{"crop_scale_min": 0.5, "horizontal_flip": true, "encoder_kernel_size": 3, "fusion": "prefix", "fusion_encoder_width": 128, "fusion_encoder_norm_position": "pre", "fusion_encoder_fused_qkv": false, "fusion_encoder_bias": "all", "fusion_encoder_connector": "mlp", "residual_init": "zero_last", "learning_rate": 0.003, "lr_schedule": "step", "adamw_weight_decay_other_params": 0.05}
Rows from block 3 of the fusion encoder of a small model that answers yes/no questions on an image's attributes, named by matrix and row number. Rows with one number belong to one neuron. Each number is 200 + 20 x the weight over its row's rms, rounded and kept within 0 to 999. All counts start at 0.
After each neuron's rows are labels from the 100 texts, of 14848, where the neuron reaches its highest value: "tokens" is the input token at the peak. Only what is clearly more common there than usual is listed. The data: photos of plants and fungi (iNaturalist).
# fc1: MLP up (fusion_encoder.blocks.3.mlp.fc1.weight, 512x128), inputs 0-63
# fc2: MLP down (fusion_encoder.blocks.3.mlp.fc2.weight, 128x512, transposed), outputs 0-63

fc1.457,187,211,176,175,202,204,222,195,186,229,193,231,240,234,227,173,170,199,239,184,180,196,183,185,205,227,216,182,177,155,200,221,201,200,207,223,195,242,179,237,171,158,193,224,181,209,213,205,180,212,173,226,197,193,194,211,181,184,221,169,177,198,197,200
fc2.457,233,221,191,198,183,219,204,185,232,192,213,169,179,174,218,189,235,197,176,199,223,196,217,222,176,209,195,232,157,213,204,190,170,208,203,198,225,208,219,180,215,223,184,206,214,168,192,202,230,200,247,183,215,203,198,217,200,154,220,228,219,202,210,194
tokens: "kingdom Plantae"

fc1.21,195,232,180,192,182,213,206,193,203,202,228,240,201,205,214,189,167,183,245,182,180,215,204,192,195,211,199,198,164,170,216,224,174,222,207,221,195,221,185,220,182,156,205,217,176,184,194,228,195,207,190,191,218,181,171,219,175,186,219,175,171,205,192,199
fc2.21,220,165,216,204,192,198,216,183,206,200,196,167,195,209,217,223,214,175,181,197,198,206,218,205,180,238,225,204,185,200,214,203,197,184,197,191,216,206,203,217,198,227,157,206,224,197,199,184,191,205,238,171,175,195,189,183,213,184,225,233,236,198,219,231
tokens: "order Polypodiales"; "order Equisetales"

fc1.436,191,225,181,190,217,197,198,200,209,233,198,220,212,231,239,186,160,213,236,186,173,196,190,181,185,224,221,189,167,161,200,218,208,183,198,204,196,241,176,237,185,156,191,240,178,196,206,200,193,215,185,227,211,180,185,206,167,175,225,171,197,193,217,205
fc2.436,234,200,181,195,163,232,222,184,207,199,216,174,214,149,198,193,242,192,170,222,223,198,212,217,185,207,192,236,175,226,198,189,184,233,202,227,210,191,234,180,222,212,182,185,232,176,202,222,208,178,228,169,200,201,197,202,228,210,193,227,180,204,204,181
tokens: "class Pinopsida"; "phylum Ascomycota"; "class Lecanoromycetes"; "phylum Basidiomycota"

fc1.393,162,221,210,191,220,230,213,211,208,194,200,235,216,188,159,200,197,211,215,175,171,226,158,159,178,179,219,177,171,190,216,217,184,186,196,175,204,208,214,184,193,190,168,193,219,214,203,222,181,217,186,188,196,213,168,203,226,177,213,214,166,202,203,226
fc2.393,153,230,195,219,196,177,237,195,165,224,171,194,188,189,211,193,208,225,215,214,168,191,176,227,243,201,205,211,212,183,198,202,205,184,195,227,196,226,202,202,225,226,209,183,175,193,169,215,193,206,184,186,191,202,178,180,180,199,212,169,198,190,220,201
tokens: "class Magnoliopsida"

fc1.81,179,177,200,226,229,205,192,181,190,201,183,227,209,188,167,205,210,211,181,210,224,236,181,214,203,183,218,199,201,230,206,184,210,152,183,168,177,171,211,200,201,211,204,233,240,203,199,225,207,225,194,198,190,226,199,162,215,197,218,222,211,178,195,205
fc2.81,187,210,209,190,204,170,212,218,191,207,200,232,201,203,207,199,198,222,197,207,161,178,217,165,218,195,208,175,226,190,210,191,218,232,214,212,190,212,213,183,174,182,198,194,161,202,199,182,229,184,217,226,188,193,196,240,182,207,186,175,204,182,205,192
tokens: "phylum Tracheophyta"; "kingdom Plantae"

fc1.447,209,220,210,213,208,194,180,187,208,238,211,208,223,253,218,203,210,219,197,182,169,202,206,173,222,245,218,189,160,180,212,221,203,201,216,188,194,217,223,200,203,194,188,214,159,166,223,186,190,224,194,204,209,176,176,238,171,187,204,208,216,179,198,222
fc2.447,186,183,176,181,203,223,187,209,160,202,217,170,189,194,190,178,178,180,233,198,226,189,161,190,178,197,161,185,225,230,180,182,189,222,173,219,216,190,152,206,222,182,245,202,227,212,189,198,212,185,188,196,220,218,185,199,219,213,210,191,172,228,220,168
tokens: "phylum Tracheophyta"

fc1.67,196,221,185,183,205,201,208,199,211,225,230,244,220,240,216,201,169,195,241,169,174,225,175,181,184,208,219,198,167,158,200,214,188,203,199,209,209,228,180,227,180,167,202,194,158,189,196,207,182,216,209,198,193,199,164,216,179,194,219,176,181,187,205,208
fc2.67,209,209,178,213,169,215,195,172,205,192,197,135,199,173,229,196,202,155,180,201,247,163,216,203,215,215,190,226,184,217,204,194,189,204,175,222,200,201,222,188,246,223,175,210,232,189,206,208,217,201,211,177,198,198,208,165,230,190,205,185,197,209,206,183
tokens: "phylum Ascomycota"; "order Polypodiales"; "order Polyporales"

fc1.145,210,217,167,182,217,183,205,195,183,203,208,212,197,259,205,231,225,204,210,185,175,186,192,220,202,189,215,183,166,191,200,201,190,195,209,189,182,164,212,224,200,181,227,200,209,192,218,206,212,205,226,208,195,216,177,207,208,181,177,166,173,187,179,225
fc2.145,197,220,191,204,191,210,195,201,211,227,167,186,244,184,187,219,189,184,210,184,241,182,243,221,230,220,214,208,209,194,199,208,198,215,191,195,195,206,194,207,204,209,156,196,199,243,203,213,217,205,206,217,184,185,190,178,189,199,206,212,159,189,217,174
tokens: "order Polypodiales"; "order Teloschistales"; "order Marchantiales"; "order Peltigerales"

fc1.239,193,231,185,190,191,205,212,188,199,225,206,229,222,225,226,214,187,198,241,184,189,210,178,202,215,199,210,170,156,156,210,222,187,207,219,227,200,234,179,232,160,177,205,220,184,191,208,200,181,207,182,192,210,196,158,200,192,184,214,186,178,205,198,211
fc2.239,226,197,192,203,198,208,211,196,214,197,214,162,180,186,213,180,225,203,175,217,237,199,225,191,177,225,192,240,184,211,219,191,179,194,190,179,219,211,215,186,228,215,165,197,216,187,193,195,232,192,245,188,185,209,229,210,194,167,217,222,213,200,209,192
tokens: "kingdom Plantae"; "class Magnoliopsida"

fc1.320,207,209,186,222,217,206,196,200,190,225,188,178,214,237,233,204,185,211,216,180,190,205,177,186,214,220,204,191,167,196,205,219,236,220,176,191,200,254,217,208,180,185,168,218,197,191,233,203,199,211,205,207,202,220,140,198,195,173,195,218,164,199,201,209
fc2.320,207,219,177,225,195,192,193,221,222,219,188,160,202,201,233,208,205,234,195,212,162,189,243,192,195,213,189,186,202,188,186,206,198,185,173,175,232,208,242,181,224,187,192,248,199,193,185,239,200,220,179,189,222,213,201,206,189,193,208,180,192,183,192,177
tokens: "kingdom Fungi"; "class Lecanoromycetes"; "class Agaricomycetes"; "order Rhytismatales"

fc1.310,186,199,168,194,192,200,242,204,225,221,174,210,185,212,246,184,162,210,177,180,171,206,208,171,167,206,229,229,189,184,212,204,206,173,197,189,208,209,182,198,216,201,209,210,201,156,200,161,192,202,194,170,221,172,219,223,187,184,192,188,192,219,191,224
fc2.310,228,213,220,191,194,218,160,175,186,174,214,167,203,186,171,215,243,169,207,190,308,175,200,212,189,218,185,231,218,203,184,202,205,190,200,221,193,180,188,211,196,196,173,220,207,206,225,209,199,199,192,229,194,192,208,184,234,207,198,214,171,209,222,198
tokens: "phylum Ascomycota"; "phylum Tracheophyta"

fc1.385,185,186,222,171,192,222,207,204,218,208,176,225,212,215,154,201,185,235,206,189,187,221,200,167,209,210,208,199,200,203,189,191,186,206,179,145,202,203,173,211,205,179,219,222,211,218,236,236,193,231,216,208,242,253,185,201,197,197,213,208,170,223,187,199
fc2.385,205,221,222,199,190,175,225,214,183,205,217,223,193,196,197,180,201,200,182,237,148,205,184,229,194,218,210,184,186,179,194,182,199,194,212,149,203,214,219,183,196,221,173,250,179,153,185,220,172,225,178,191,213,195,170,213,204,175,214,202,193,190,208,186
tokens: "kingdom Plantae"; "phylum Tracheophyta"

fc1.209,198,230,176,169,191,195,200,203,209,221,200,228,218,234,242,182,171,189,255,170,158,219,177,178,194,205,187,191,159,179,213,226,206,209,202,209,196,216,159,227,181,160,194,226,173,190,187,208,198,198,197,209,215,204,180,204,189,182,224,179,181,192,203,215
fc2.209,233,207,193,226,179,234,204,169,222,180,213,151,216,167,192,198,218,189,166,205,249,166,228,216,179,234,229,233,198,198,175,192,188,208,190,212,210,222,233,186,218,205,177,198,243,181,186,213,212,207,223,175,210,176,210,197,195,179,207,202,206,206,191,185
tokens: "class Lecanoromycetes"; "phylum Ascomycota"; "order Polyporales"; "order Rhytismatales"

fc1.174,211,220,175,184,183,205,202,212,220,222,230,199,214,229,223,185,169,188,234,181,165,210,209,179,168,232,193,200,167,176,203,231,197,209,207,209,200,230,187,213,182,174,187,211,183,177,198,195,198,191,201,166,217,184,157,218,183,170,219,170,173,219,209,204
fc2.174,204,187,209,187,203,213,200,172,164,225,195,163,197,196,215,207,202,180,198,200,294,208,233,208,173,201,202,225,203,196,198,196,199,192,202,222,212,168,164,213,185,214,179,185,214,202,191,174,191,200,160,231,179,191,235,185,206,212,186,246,204,210,202,216
tokens: "class Lecanoromycetes"; "order Teloschistales"; "order Polyporales"

fc1.484,196,197,177,201,202,201,220,185,167,226,228,159,195,220,222,177,214,208,219,211,215,226,234,206,184,194,196,186,191,215,216,227,171,205,221,207,191,235,190,207,158,173,205,196,157,189,215,208,192,186,206,177,183,218,160,221,227,183,196,201,144,184,166,192
fc2.484,173,223,191,199,206,200,204,196,214,213,199,201,218,191,207,202,178,228,188,181,192,174,257,211,227,228,196,206,176,194,188,217,203,204,165,164,185,209,221,174,206,227,183,202,183,217,200,231,184,219,209,194,203,195,206,199,196,162,230,220,174,196,203,192
tokens: "order Polypodiales"; "order Osmundales"; "kingdom Fungi"

fc1.238,214,218,176,186,186,206,203,209,217,220,235,203,211,230,228,181,171,187,237,179,158,215,206,182,168,231,192,202,169,179,204,231,196,212,204,207,195,230,183,217,179,172,192,214,176,178,196,198,205,190,201,167,209,188,157,219,185,170,215,171,172,215,210,211
fc2.238,203,187,204,195,204,208,195,172,164,227,198,166,197,198,216,213,195,177,195,199,293,204,224,211,184,205,211,224,201,190,195,199,196,189,200,232,220,174,170,210,191,219,176,182,220,207,187,181,183,203,166,223,182,191,238,183,211,206,194,240,207,219,202,205
tokens: "class Lecanoromycetes"; "order Teloschistales"; "order Polyporales"; "order Lecanorales"

fc1.8,201,201,171,201,179,196,217,210,227,225,223,217,206,203,215,204,170,180,240,179,162,200,201,186,171,235,189,197,162,168,212,216,198,208,205,208,215,218,201,223,174,175,195,213,164,181,175,204,192,202,215,173,215,180,171,217,181,182,209,173,163,218,204,211
fc2.8,215,203,204,177,198,212,191,192,179,213,209,148,208,216,211,201,208,165,199,201,241,218,236,207,215,189,220,205,184,194,194,221,183,178,200,198,214,193,163,212,209,211,192,201,234,203,197,198,177,176,188,194,184,213,200,190,222,194,200,244,210,201,207,199
tokens: "phylum Ascomycota"; "order Lycopodiales"; "class Pinopsida"

fc1.297,214,232,183,180,190,194,206,196,208,227,212,218,210,230,235,192,184,177,241,165,161,216,178,180,188,213,198,204,172,183,211,222,194,216,209,215,199,221,172,216,168,168,199,203,161,179,200,209,182,191,202,187,204,203,180,198,197,177,211,181,177,203,205,220
fc2.297,216,198,179,208,192,226,210,174,215,187,211,133,192,192,219,212,188,177,173,196,270,176,231,212,212,228,220,219,189,197,179,200,193,183,189,199,216,213,206,189,236,213,181,215,224,202,198,193,214,218,211,184,212,195,212,213,196,184,223,214,222,219,187,189
tokens: "kingdom Fungi"

fc1.107,185,188,176,196,187,200,210,225,198,211,192,209,178,193,214,197,195,166,226,204,199,214,182,217,193,198,202,179,210,212,188,189,183,164,194,185,215,181,213,236,189,246,238,248,206,202,186,203,163,215,163,180,198,222,197,185,201,199,195,214,220,227,172,211
fc2.107,222,216,220,182,221,200,206,194,199,190,205,184,207,203,151,186,202,224,182,220,177,198,240,206,186,193,219,186,215,218,208,202,189,195,217,161,183,207,209,207,204,216,180,198,193,180,191,191,173,193,197,175,196,192,197,220,220,175,196,188,176,166,191,220
tokens: "kingdom Plantae"

fc1.387,222,207,224,176,174,191,197,181,199,192,211,243,195,204,147,202,188,209,163,194,207,168,218,176,199,183,204,225,180,203,200,200,193,209,192,194,178,178,197,189,237,197,202,195,198,200,250,212,184,216,208,215,194,201,213,200,189,236,232,204,203,188,199,162
fc2.387,202,193,213,198,204,186,190,218,183,192,184,215,211,205,181,176,187,183,197,208,203,231,149,242,218,177,190,195,187,177,202,164,190,206,206,210,197,176,193,212,187,187,223,208,166,159,198,205,173,209,161,205,226,189,212,222,193,217,192,204,210,233,192,200
tokens: "phylum Tracheophyta"

fc1.146,196,230,207,211,178,214,205,176,193,165,189,179,192,233,192,201,211,211,166,184,193,172,169,187,251,180,198,245,200,211,191,207,193,209,200,182,215,169,160,183,218,196,165,165,179,185,244,182,187,216,210,207,212,195,250,173,221,212,221,201,210,194,218,158
fc2.146,183,177,195,191,228,209,206,192,175,191,220,198,216,207,199,209,171,198,212,190,217,211,192,213,204,152,210,199,218,198,198,215,211,215,206,200,207,215,197,169,200,191,218,213,184,229,213,173,223,221,238,188,222,185,197,195,182,212,197,182,261,242,150,178
tokens: "kingdom Fungi"

fc1.128,216,210,172,187,174,202,219,213,233,235,230,213,201,222,213,200,173,175,243,180,153,224,206,178,185,231,188,199,170,184,208,220,188,214,206,206,213,236,187,222,184,184,210,199,175,177,185,215,181,189,208,168,212,204,168,208,189,190,200,173,161,222,213,200
fc2.128,218,195,218,199,205,213,197,169,178,208,204,143,198,209,212,208,192,180,193,187,259,205,226,208,202,205,220,204,196,199,188,227,208,174,190,207,212,180,178,209,216,212,176,207,212,203,199,177,169,226,188,206,191,191,203,188,211,176,215,227,225,215,199,213
tokens: "phylum Ascomycota"; "kingdom Fungi"; "order Polypodiales"

fc1.248,189,174,234,206,233,164,212,192,177,200,192,182,180,169,204,207,208,188,170,222,229,185,219,239,220,186,192,195,238,220,194,174,231,203,207,193,201,181,219,205,203,225,220,206,208,208,168,199,235,203,208,230,196,201,220,196,193,212,184,224,251,182,193,180
fc2.248,195,191,177,215,186,210,198,207,200,218,209,231,214,189,181,206,208,195,206,194,160,199,233,173,222,195,205,181,206,203,201,192,198,196,186,215,206,160,222,208,185,186,237,206,224,197,220,231,171,183,190,175,202,206,212,202,225,222,196,188,172,203,212,174
tokens: "class Pinopsida"

fc1.178,200,225,176,182,203,203,208,194,192,209,229,229,210,234,230,167,187,184,238,169,167,211,193,180,183,219,192,203,179,190,215,224,191,222,201,208,186,233,173,225,170,159,207,214,179,189,196,217,204,200,193,192,195,199,180,203,181,182,219,168,171,187,199,220
fc2.178,237,186,191,218,163,221,199,182,212,196,203,159,190,192,214,234,204,194,174,204,250,191,221,219,189,230,242,196,166,189,183,199,181,179,204,207,226,195,213,186,203,211,175,205,222,178,195,211,193,204,212,184,197,180,195,209,208,175,206,236,223,218,200,205
tokens: "order Liliales"; "class Lecanoromycetes"; "order Rhytismatales"; "order Polyporales"

fc1.99,224,227,165,194,230,206,206,167,222,259,178,169,197,217,230,184,217,193,223,188,173,219,205,194,202,174,209,179,181,182,197,190,196,184,193,171,221,245,188,208,212,234,212,194,189,208,190,230,216,202,214,154,209,221,177,215,192,196,221,158,197,197,184,197
fc2.99,194,251,174,184,235,203,201,184,185,224,213,216,182,223,186,206,192,241,241,224,178,216,170,176,196,172,177,182,211,209,215,200,188,189,191,192,233,201,183,205,219,224,200,220,178,210,199,217,229,189,204,191,167,226,159,201,159,199,225,195,166,185,199,180
tokens: "kingdom Plantae"; "class Magnoliopsida"

fc1.161,222,238,198,194,210,202,185,146,206,189,175,236,211,205,211,158,226,188,164,201,191,218,218,230,200,178,231,183,230,211,202,168,182,167,208,234,226,170,179,218,176,179,190,179,209,198,180,198,207,186,188,215,196,210,214,188,215,209,202,243,237,190,184,184
fc2.161,204,199,187,221,226,175,201,224,198,245,205,206,211,193,175,186,176,215,222,243,236,200,182,200,205,199,180,211,192,202,231,182,175,209,232,214,214,199,183,223,197,196,174,190,206,216,206,185,257,182,180,219,155,217,193,189,207,183,177,213,187,185,208,179
tokens: "kingdom Fungi"; "class Agaricomycetes"; "phylum Basidiomycota"

fc1.473,196,189,216,211,218,213,197,190,159,170,173,219,207,179,187,192,225,229,159,218,243,193,191,219,217,196,225,215,238,214,193,170,199,187,182,174,179,163,207,188,221,195,213,195,226,220,187,191,216,222,183,234,189,205,230,189,193,228,193,240,239,196,202,173
fc2.473,184,184,210,221,198,181,222,208,214,235,216,248,167,173,180,209,188,191,203,204,122,214,201,208,220,216,176,164,184,184,211,201,214,222,224,203,200,216,214,202,167,209,203,215,190,193,210,219,200,207,232,181,194,203,194,207,226,211,193,144,193,193,212,205
tokens: "phylum Tracheophyta"; "kingdom Fungi"

fc1.397,162,151,238,205,227,206,187,204,197,183,197,215,187,182,211,217,226,229,192,179,183,193,196,209,211,217,207,214,197,191,217,223,208,177,162,199,167,178,219,194,188,198,235,233,226,201,242,188,218,214,180,221,190,204,204,209,230,188,203,197,206,196,192,186
fc2.397,179,173,183,240,221,199,180,196,218,200,152,195,205,211,197,201,230,219,212,165,184,193,214,164,185,225,241,196,197,214,193,196,227,200,199,211,201,194,189,207,177,176,203,210,195,187,212,206,149,222,173,190,209,169,191,236,199,198,199,175,223,181,200,226
tokens: "kingdom Plantae"; "phylum Tracheophyta"

fc1.388,208,197,225,209,212,206,197,177,151,184,166,210,183,179,187,196,219,227,159,230,237,204,182,222,214,206,221,209,233,229,196,179,198,189,196,183,185,188,213,202,224,204,220,197,225,221,189,201,218,218,178,229,197,217,228,191,190,219,195,231,234,180,207,179
fc2.388,192,202,196,204,206,170,204,233,204,222,213,266,197,167,170,209,189,208,193,215,131,191,195,193,236,230,181,180,197,196,206,196,205,226,205,210,203,180,219,181,156,208,201,192,197,183,202,234,183,207,221,187,201,198,184,197,225,205,200,171,175,198,212,177
tokens: "phylum Tracheophyta"

fc1.50,195,225,192,180,195,192,208,196,195,234,200,232,232,232,225,195,174,183,239,170,165,216,181,176,191,202,211,189,159,156,210,220,189,210,208,214,202,220,169,220,173,164,196,207,162,181,190,206,191,210,200,215,205,209,179,212,188,183,211,176,181,200,204,216
fc2.50,208,193,178,198,187,234,189,174,223,182,209,133,185,184,214,207,208,162,187,203,253,166,225,212,199,235,212,231,192,217,195,195,188,210,179,211,215,227,216,198,255,212,177,205,241,197,202,204,224,197,226,174,206,197,214,196,217,182,218,198,217,210,201,179
tokens: "class Magnoliopsida"; "kingdom Fungi"; "phylum Ascomycota"

fc1.266,183,239,186,182,226,210,224,200,207,165,192,225,215,169,169,197,204,221,219,216,169,216,184,147,183,190,227,178,181,189,202,216,183,180,191,182,204,211,215,183,171,178,175,185,219,194,187,218,181,216,189,192,196,217,165,201,211,169,211,239,164,194,190,233
fc2.266,162,245,196,219,183,183,204,212,176,202,158,209,193,195,223,192,217,221,225,184,155,188,165,207,231,216,204,218,216,202,191,200,198,219,163,218,196,225,217,183,251,212,221,177,184,200,190,196,210,189,217,211,200,203,186,182,175,191,222,170,198,181,220,190
tokens: "class Magnoliopsida"

fc1.168,204,223,184,165,194,215,202,195,199,218,224,231,220,237,223,188,176,186,250,174,169,230,182,188,187,193,203,194,178,180,201,213,188,211,208,202,211,234,165,211,190,160,201,199,177,175,181,220,189,212,194,190,195,217,163,215,196,190,209,183,170,195,194,213
fc2.168,198,205,206,228,196,202,185,171,211,189,191,160,197,208,207,196,208,177,193,193,240,159,227,197,210,247,214,229,197,195,204,197,203,197,168,208,198,210,224,188,225,222,169,220,218,208,197,194,206,221,234,185,209,173,218,178,197,170,219,197,229,205,206,193
tokens: "order Polypodiales"; "kingdom Fungi"; "order Polyporales"

fc1.449,183,219,172,224,162,210,206,201,217,186,188,199,190,210,170,222,205,201,195,175,199,192,132,199,259,175,190,230,180,205,205,199,186,177,204,183,213,175,171,166,216,200,167,193,196,181,247,163,192,195,210,205,197,204,230,170,231,225,203,222,208,198,215,181
fc2.449,201,208,206,198,234,211,200,212,187,177,195,187,203,211,201,219,183,215,207,199,229,199,213,194,214,152,219,218,218,205,197,210,210,216,207,183,181,227,195,173,215,170,198,215,165,232,213,159,232,215,228,195,210,193,220,205,175,203,204,172,252,216,167,186
tokens: "kingdom Fungi"

fc1.259,206,219,162,193,195,215,200,207,216,205,248,232,201,233,229,188,180,186,250,173,176,219,192,196,180,228,196,201,162,186,206,227,200,217,204,197,200,233,187,220,183,167,198,228,164,182,204,210,192,210,201,186,206,190,164,206,190,185,233,171,180,188,201,215
fc2.259,225,189,210,224,162,199,217,191,199,220,200,160,221,179,199,206,205,181,167,197,223,189,217,199,190,224,236,212,184,183,196,208,186,195,179,230,201,177,211,195,206,209,175,186,234,205,209,190,198,222,205,172,183,182,189,179,223,202,190,223,213,205,217,189
tokens: "order Polyporales"; "class Lecanoromycetes"; "phylum Ascomycota"

fc1.282,214,219,178,184,171,196,214,210,230,239,216,205,205,229,225,195,170,181,241,179,161,221,200,177,191,227,194,204,169,181,206,224,196,210,200,214,211,232,186,215,181,185,199,205,171,174,211,191,170,182,200,165,213,190,182,203,190,181,216,174,176,227,210,212
fc2.282,217,217,201,185,200,235,187,158,179,189,216,137,192,197,214,200,213,186,190,197,306,182,223,213,185,204,198,237,209,199,181,205,197,176,195,214,210,176,178,198,222,205,187,210,210,207,195,194,201,215,185,227,194,198,226,203,198,182,206,224,204,214,197,190
tokens: "phylum Ascomycota"; "kingdom Fungi"

fc1.167,181,210,162,211,215,199,166,193,179,222,178,175,204,215,220,187,228,201,234,185,199,189,205,157,205,214,218,217,159,185,216,196,185,201,175,189,194,196,179,189,235,189,214,188,210,178,214,244,201,197,205,195,206,231,210,196,193,179,207,172,191,184,155,174
fc2.167,196,214,194,191,243,204,239,202,181,190,212,173,205,196,237,219,175,218,207,195,169,223,237,200,229,168,191,175,228,238,225,226,193,180,194,185,221,186,204,178,201,212,221,203,187,212,205,183,162,197,220,205,200,228,186,189,149,180,180,193,185,187,212,204
tokens: "kingdom Fungi"

fc1.221,190,223,166,177,211,191,204,188,201,218,219,230,222,234,232,188,170,182,242,167,172,210,183,175,191,220,192,207,162,173,207,229,219,212,202,207,198,223,183,230,184,165,192,222,169,193,194,202,197,207,195,208,209,196,189,200,182,191,231,167,182,183,205,217
fc2.221,250,205,182,220,144,223,208,196,221,192,213,157,197,164,209,221,214,191,174,216,226,199,220,230,187,203,236,200,177,208,186,189,160,205,200,209,216,210,211,180,217,192,178,191,238,177,211,214,212,201,216,172,201,183,186,216,222,188,188,216,187,212,194,190
tokens: "class Pinopsida"; "phylum Ascomycota"; "class Lecanoromycetes"; "phylum Basidiomycota"

fc1.395,183,204,177,183,150,216,211,212,231,200,200,190,211,173,183,196,164,193,209,222,177,180,194,187,191,183,174,199,187,149,218,197,210,226,232,196,199,180,209,210,231,163,173,206,198,182,175,176,230,214,185,229,213,168,191,213,176,230,192,185,197,213,213,159
fc2.395,195,209,212,196,236,196,196,177,188,202,206,199,187,225,223,191,245,189,207,167,188,197,243,222,199,213,216,203,192,229,191,198,193,165,185,203,204,203,178,214,165,205,204,207,241,194,208,219,157,174,190,185,175,229,198,176,204,179,201,239,177,166,203,217
tokens: "order Polypodiales"; "order Equisetales"

fc1.378,193,218,162,178,219,198,203,190,195,218,205,229,225,227,233,171,171,195,248,178,175,200,201,182,191,228,204,195,166,176,208,212,209,199,191,214,193,230,180,227,186,154,192,237,198,212,195,208,193,224,188,228,214,185,193,207,173,173,234,169,186,196,200,213
fc2.378,252,211,198,210,156,237,217,178,226,186,217,178,204,162,204,201,251,195,167,222,198,209,207,214,166,194,212,224,168,216,185,192,171,221,212,211,206,206,216,181,206,205,174,204,211,153,206,225,220,194,233,174,190,178,185,209,217,205,189,221,201,191,191,188
tokens: "class Pinopsida"; "order Agaricales"; "order Polyporales"; "order Rhytismatales"

fc1.390,199,215,165,190,200,195,203,209,226,239,233,224,187,222,211,214,164,179,227,176,165,211,176,178,191,227,203,215,190,169,207,202,189,229,206,199,207,233,181,221,183,182,207,184,168,187,180,223,189,195,211,180,216,197,194,193,189,190,208,160,179,208,222,209
fc2.390,234,194,196,189,144,227,210,183,202,188,204,132,212,170,214,199,190,175,171,210,248,200,225,215,212,193,204,191,174,194,205,233,191,173,205,206,217,199,209,196,235,205,183,217,203,195,209,207,208,213,215,190,193,189,163,200,224,200,221,220,208,215,193,204
tokens: "phylum Ascomycota"

fc1.224,204,172,231,211,228,199,207,209,198,181,201,232,200,211,186,194,191,227,202,197,196,188,160,233,174,212,180,209,170,212,219,190,202,195,207,241,187,232,216,227,142,216,225,214,205,189,247,224,204,197,160,180,184,214,181,196,226,213,164,227,177,197,199,183
fc2.224,207,191,184,249,226,210,182,183,185,215,226,204,223,189,166,191,213,189,212,212,203,217,201,196,211,203,227,234,183,219,209,201,197,177,217,214,212,205,213,212,202,207,190,155,197,211,221,214,186,173,195,185,174,177,211,236,215,207,210,164,178,202,191,217
tokens: "kingdom Plantae"

fc1.358,194,199,204,206,195,208,194,180,207,213,176,181,223,197,211,203,227,204,207,234,187,205,218,191,199,199,207,184,230,175,191,196,186,182,216,216,225,183,199,176,201,214,172,216,207,213,148,201,191,192,225,201,217,192,207,211,198,206,225,202,199,192,191,194
fc2.358,189,195,203,203,198,200,197,190,203,213,176,204,206,206,226,223,196,212,203,196,183,206,162,180,215,214,197,202,194,201,187,207,197,181,196,206,198,193,196,199,195,202,206,188,195,196,190,194,195,184,206,192,188,206,203,196,166,205,193,183,195,182,207,197
tokens: "phylum Tracheophyta"

fc1.283,207,238,180,176,182,214,201,198,199,214,220,231,210,222,223,181,171,183,237,180,167,220,196,190,190,199,194,193,171,182,214,218,176,226,209,217,195,232,173,227,191,155,204,213,182,187,189,225,205,202,189,182,211,188,163,219,178,179,219,170,171,201,192,210
fc2.283,213,171,216,223,195,188,215,172,203,191,196,179,187,200,200,208,203,188,175,189,226,180,219,188,180,256,230,217,188,190,205,213,209,184,179,209,212,200,223,199,189,224,166,201,228,182,195,183,178,214,233,186,196,177,207,182,206,180,224,231,241,203,217,213
tokens: "order Polypodiales"

fc1.394,190,202,211,219,219,220,198,163,166,200,200,209,177,191,188,195,221,218,169,215,234,207,188,208,218,199,215,197,223,216,203,186,198,181,173,173,183,199,207,196,225,199,215,223,229,217,205,200,195,237,183,215,186,219,220,190,189,221,210,230,213,178,201,182
fc2.394,179,205,220,208,219,167,200,239,193,196,175,269,230,190,174,189,185,231,194,214,163,192,200,172,227,197,186,180,214,196,202,190,203,233,207,199,188,178,230,186,171,178,210,170,165,194,202,222,199,191,194,203,216,207,182,185,207,206,176,190,204,184,207,195
tokens: "phylum Tracheophyta"

fc1.408,212,228,182,164,211,208,194,207,222,206,246,210,200,246,235,188,180,194,258,176,171,232,187,174,179,228,170,196,175,190,198,212,224,214,207,196,210,230,174,219,189,178,197,225,172,191,199,201,203,199,188,183,202,209,165,197,192,186,220,172,181,177,226,213
fc2.408,227,188,188,244,160,213,193,201,200,191,196,176,219,160,196,206,208,188,168,194,232,163,212,222,221,225,233,199,194,188,198,216,191,200,169,220,196,205,223,183,226,183,179,189,229,193,197,210,189,210,209,187,217,169,193,188,209,204,197,180,202,207,190,194
tokens: "order Polyporales"; "class Lecanoromycetes"; "order Rhytismatales"; "order Teloschistales"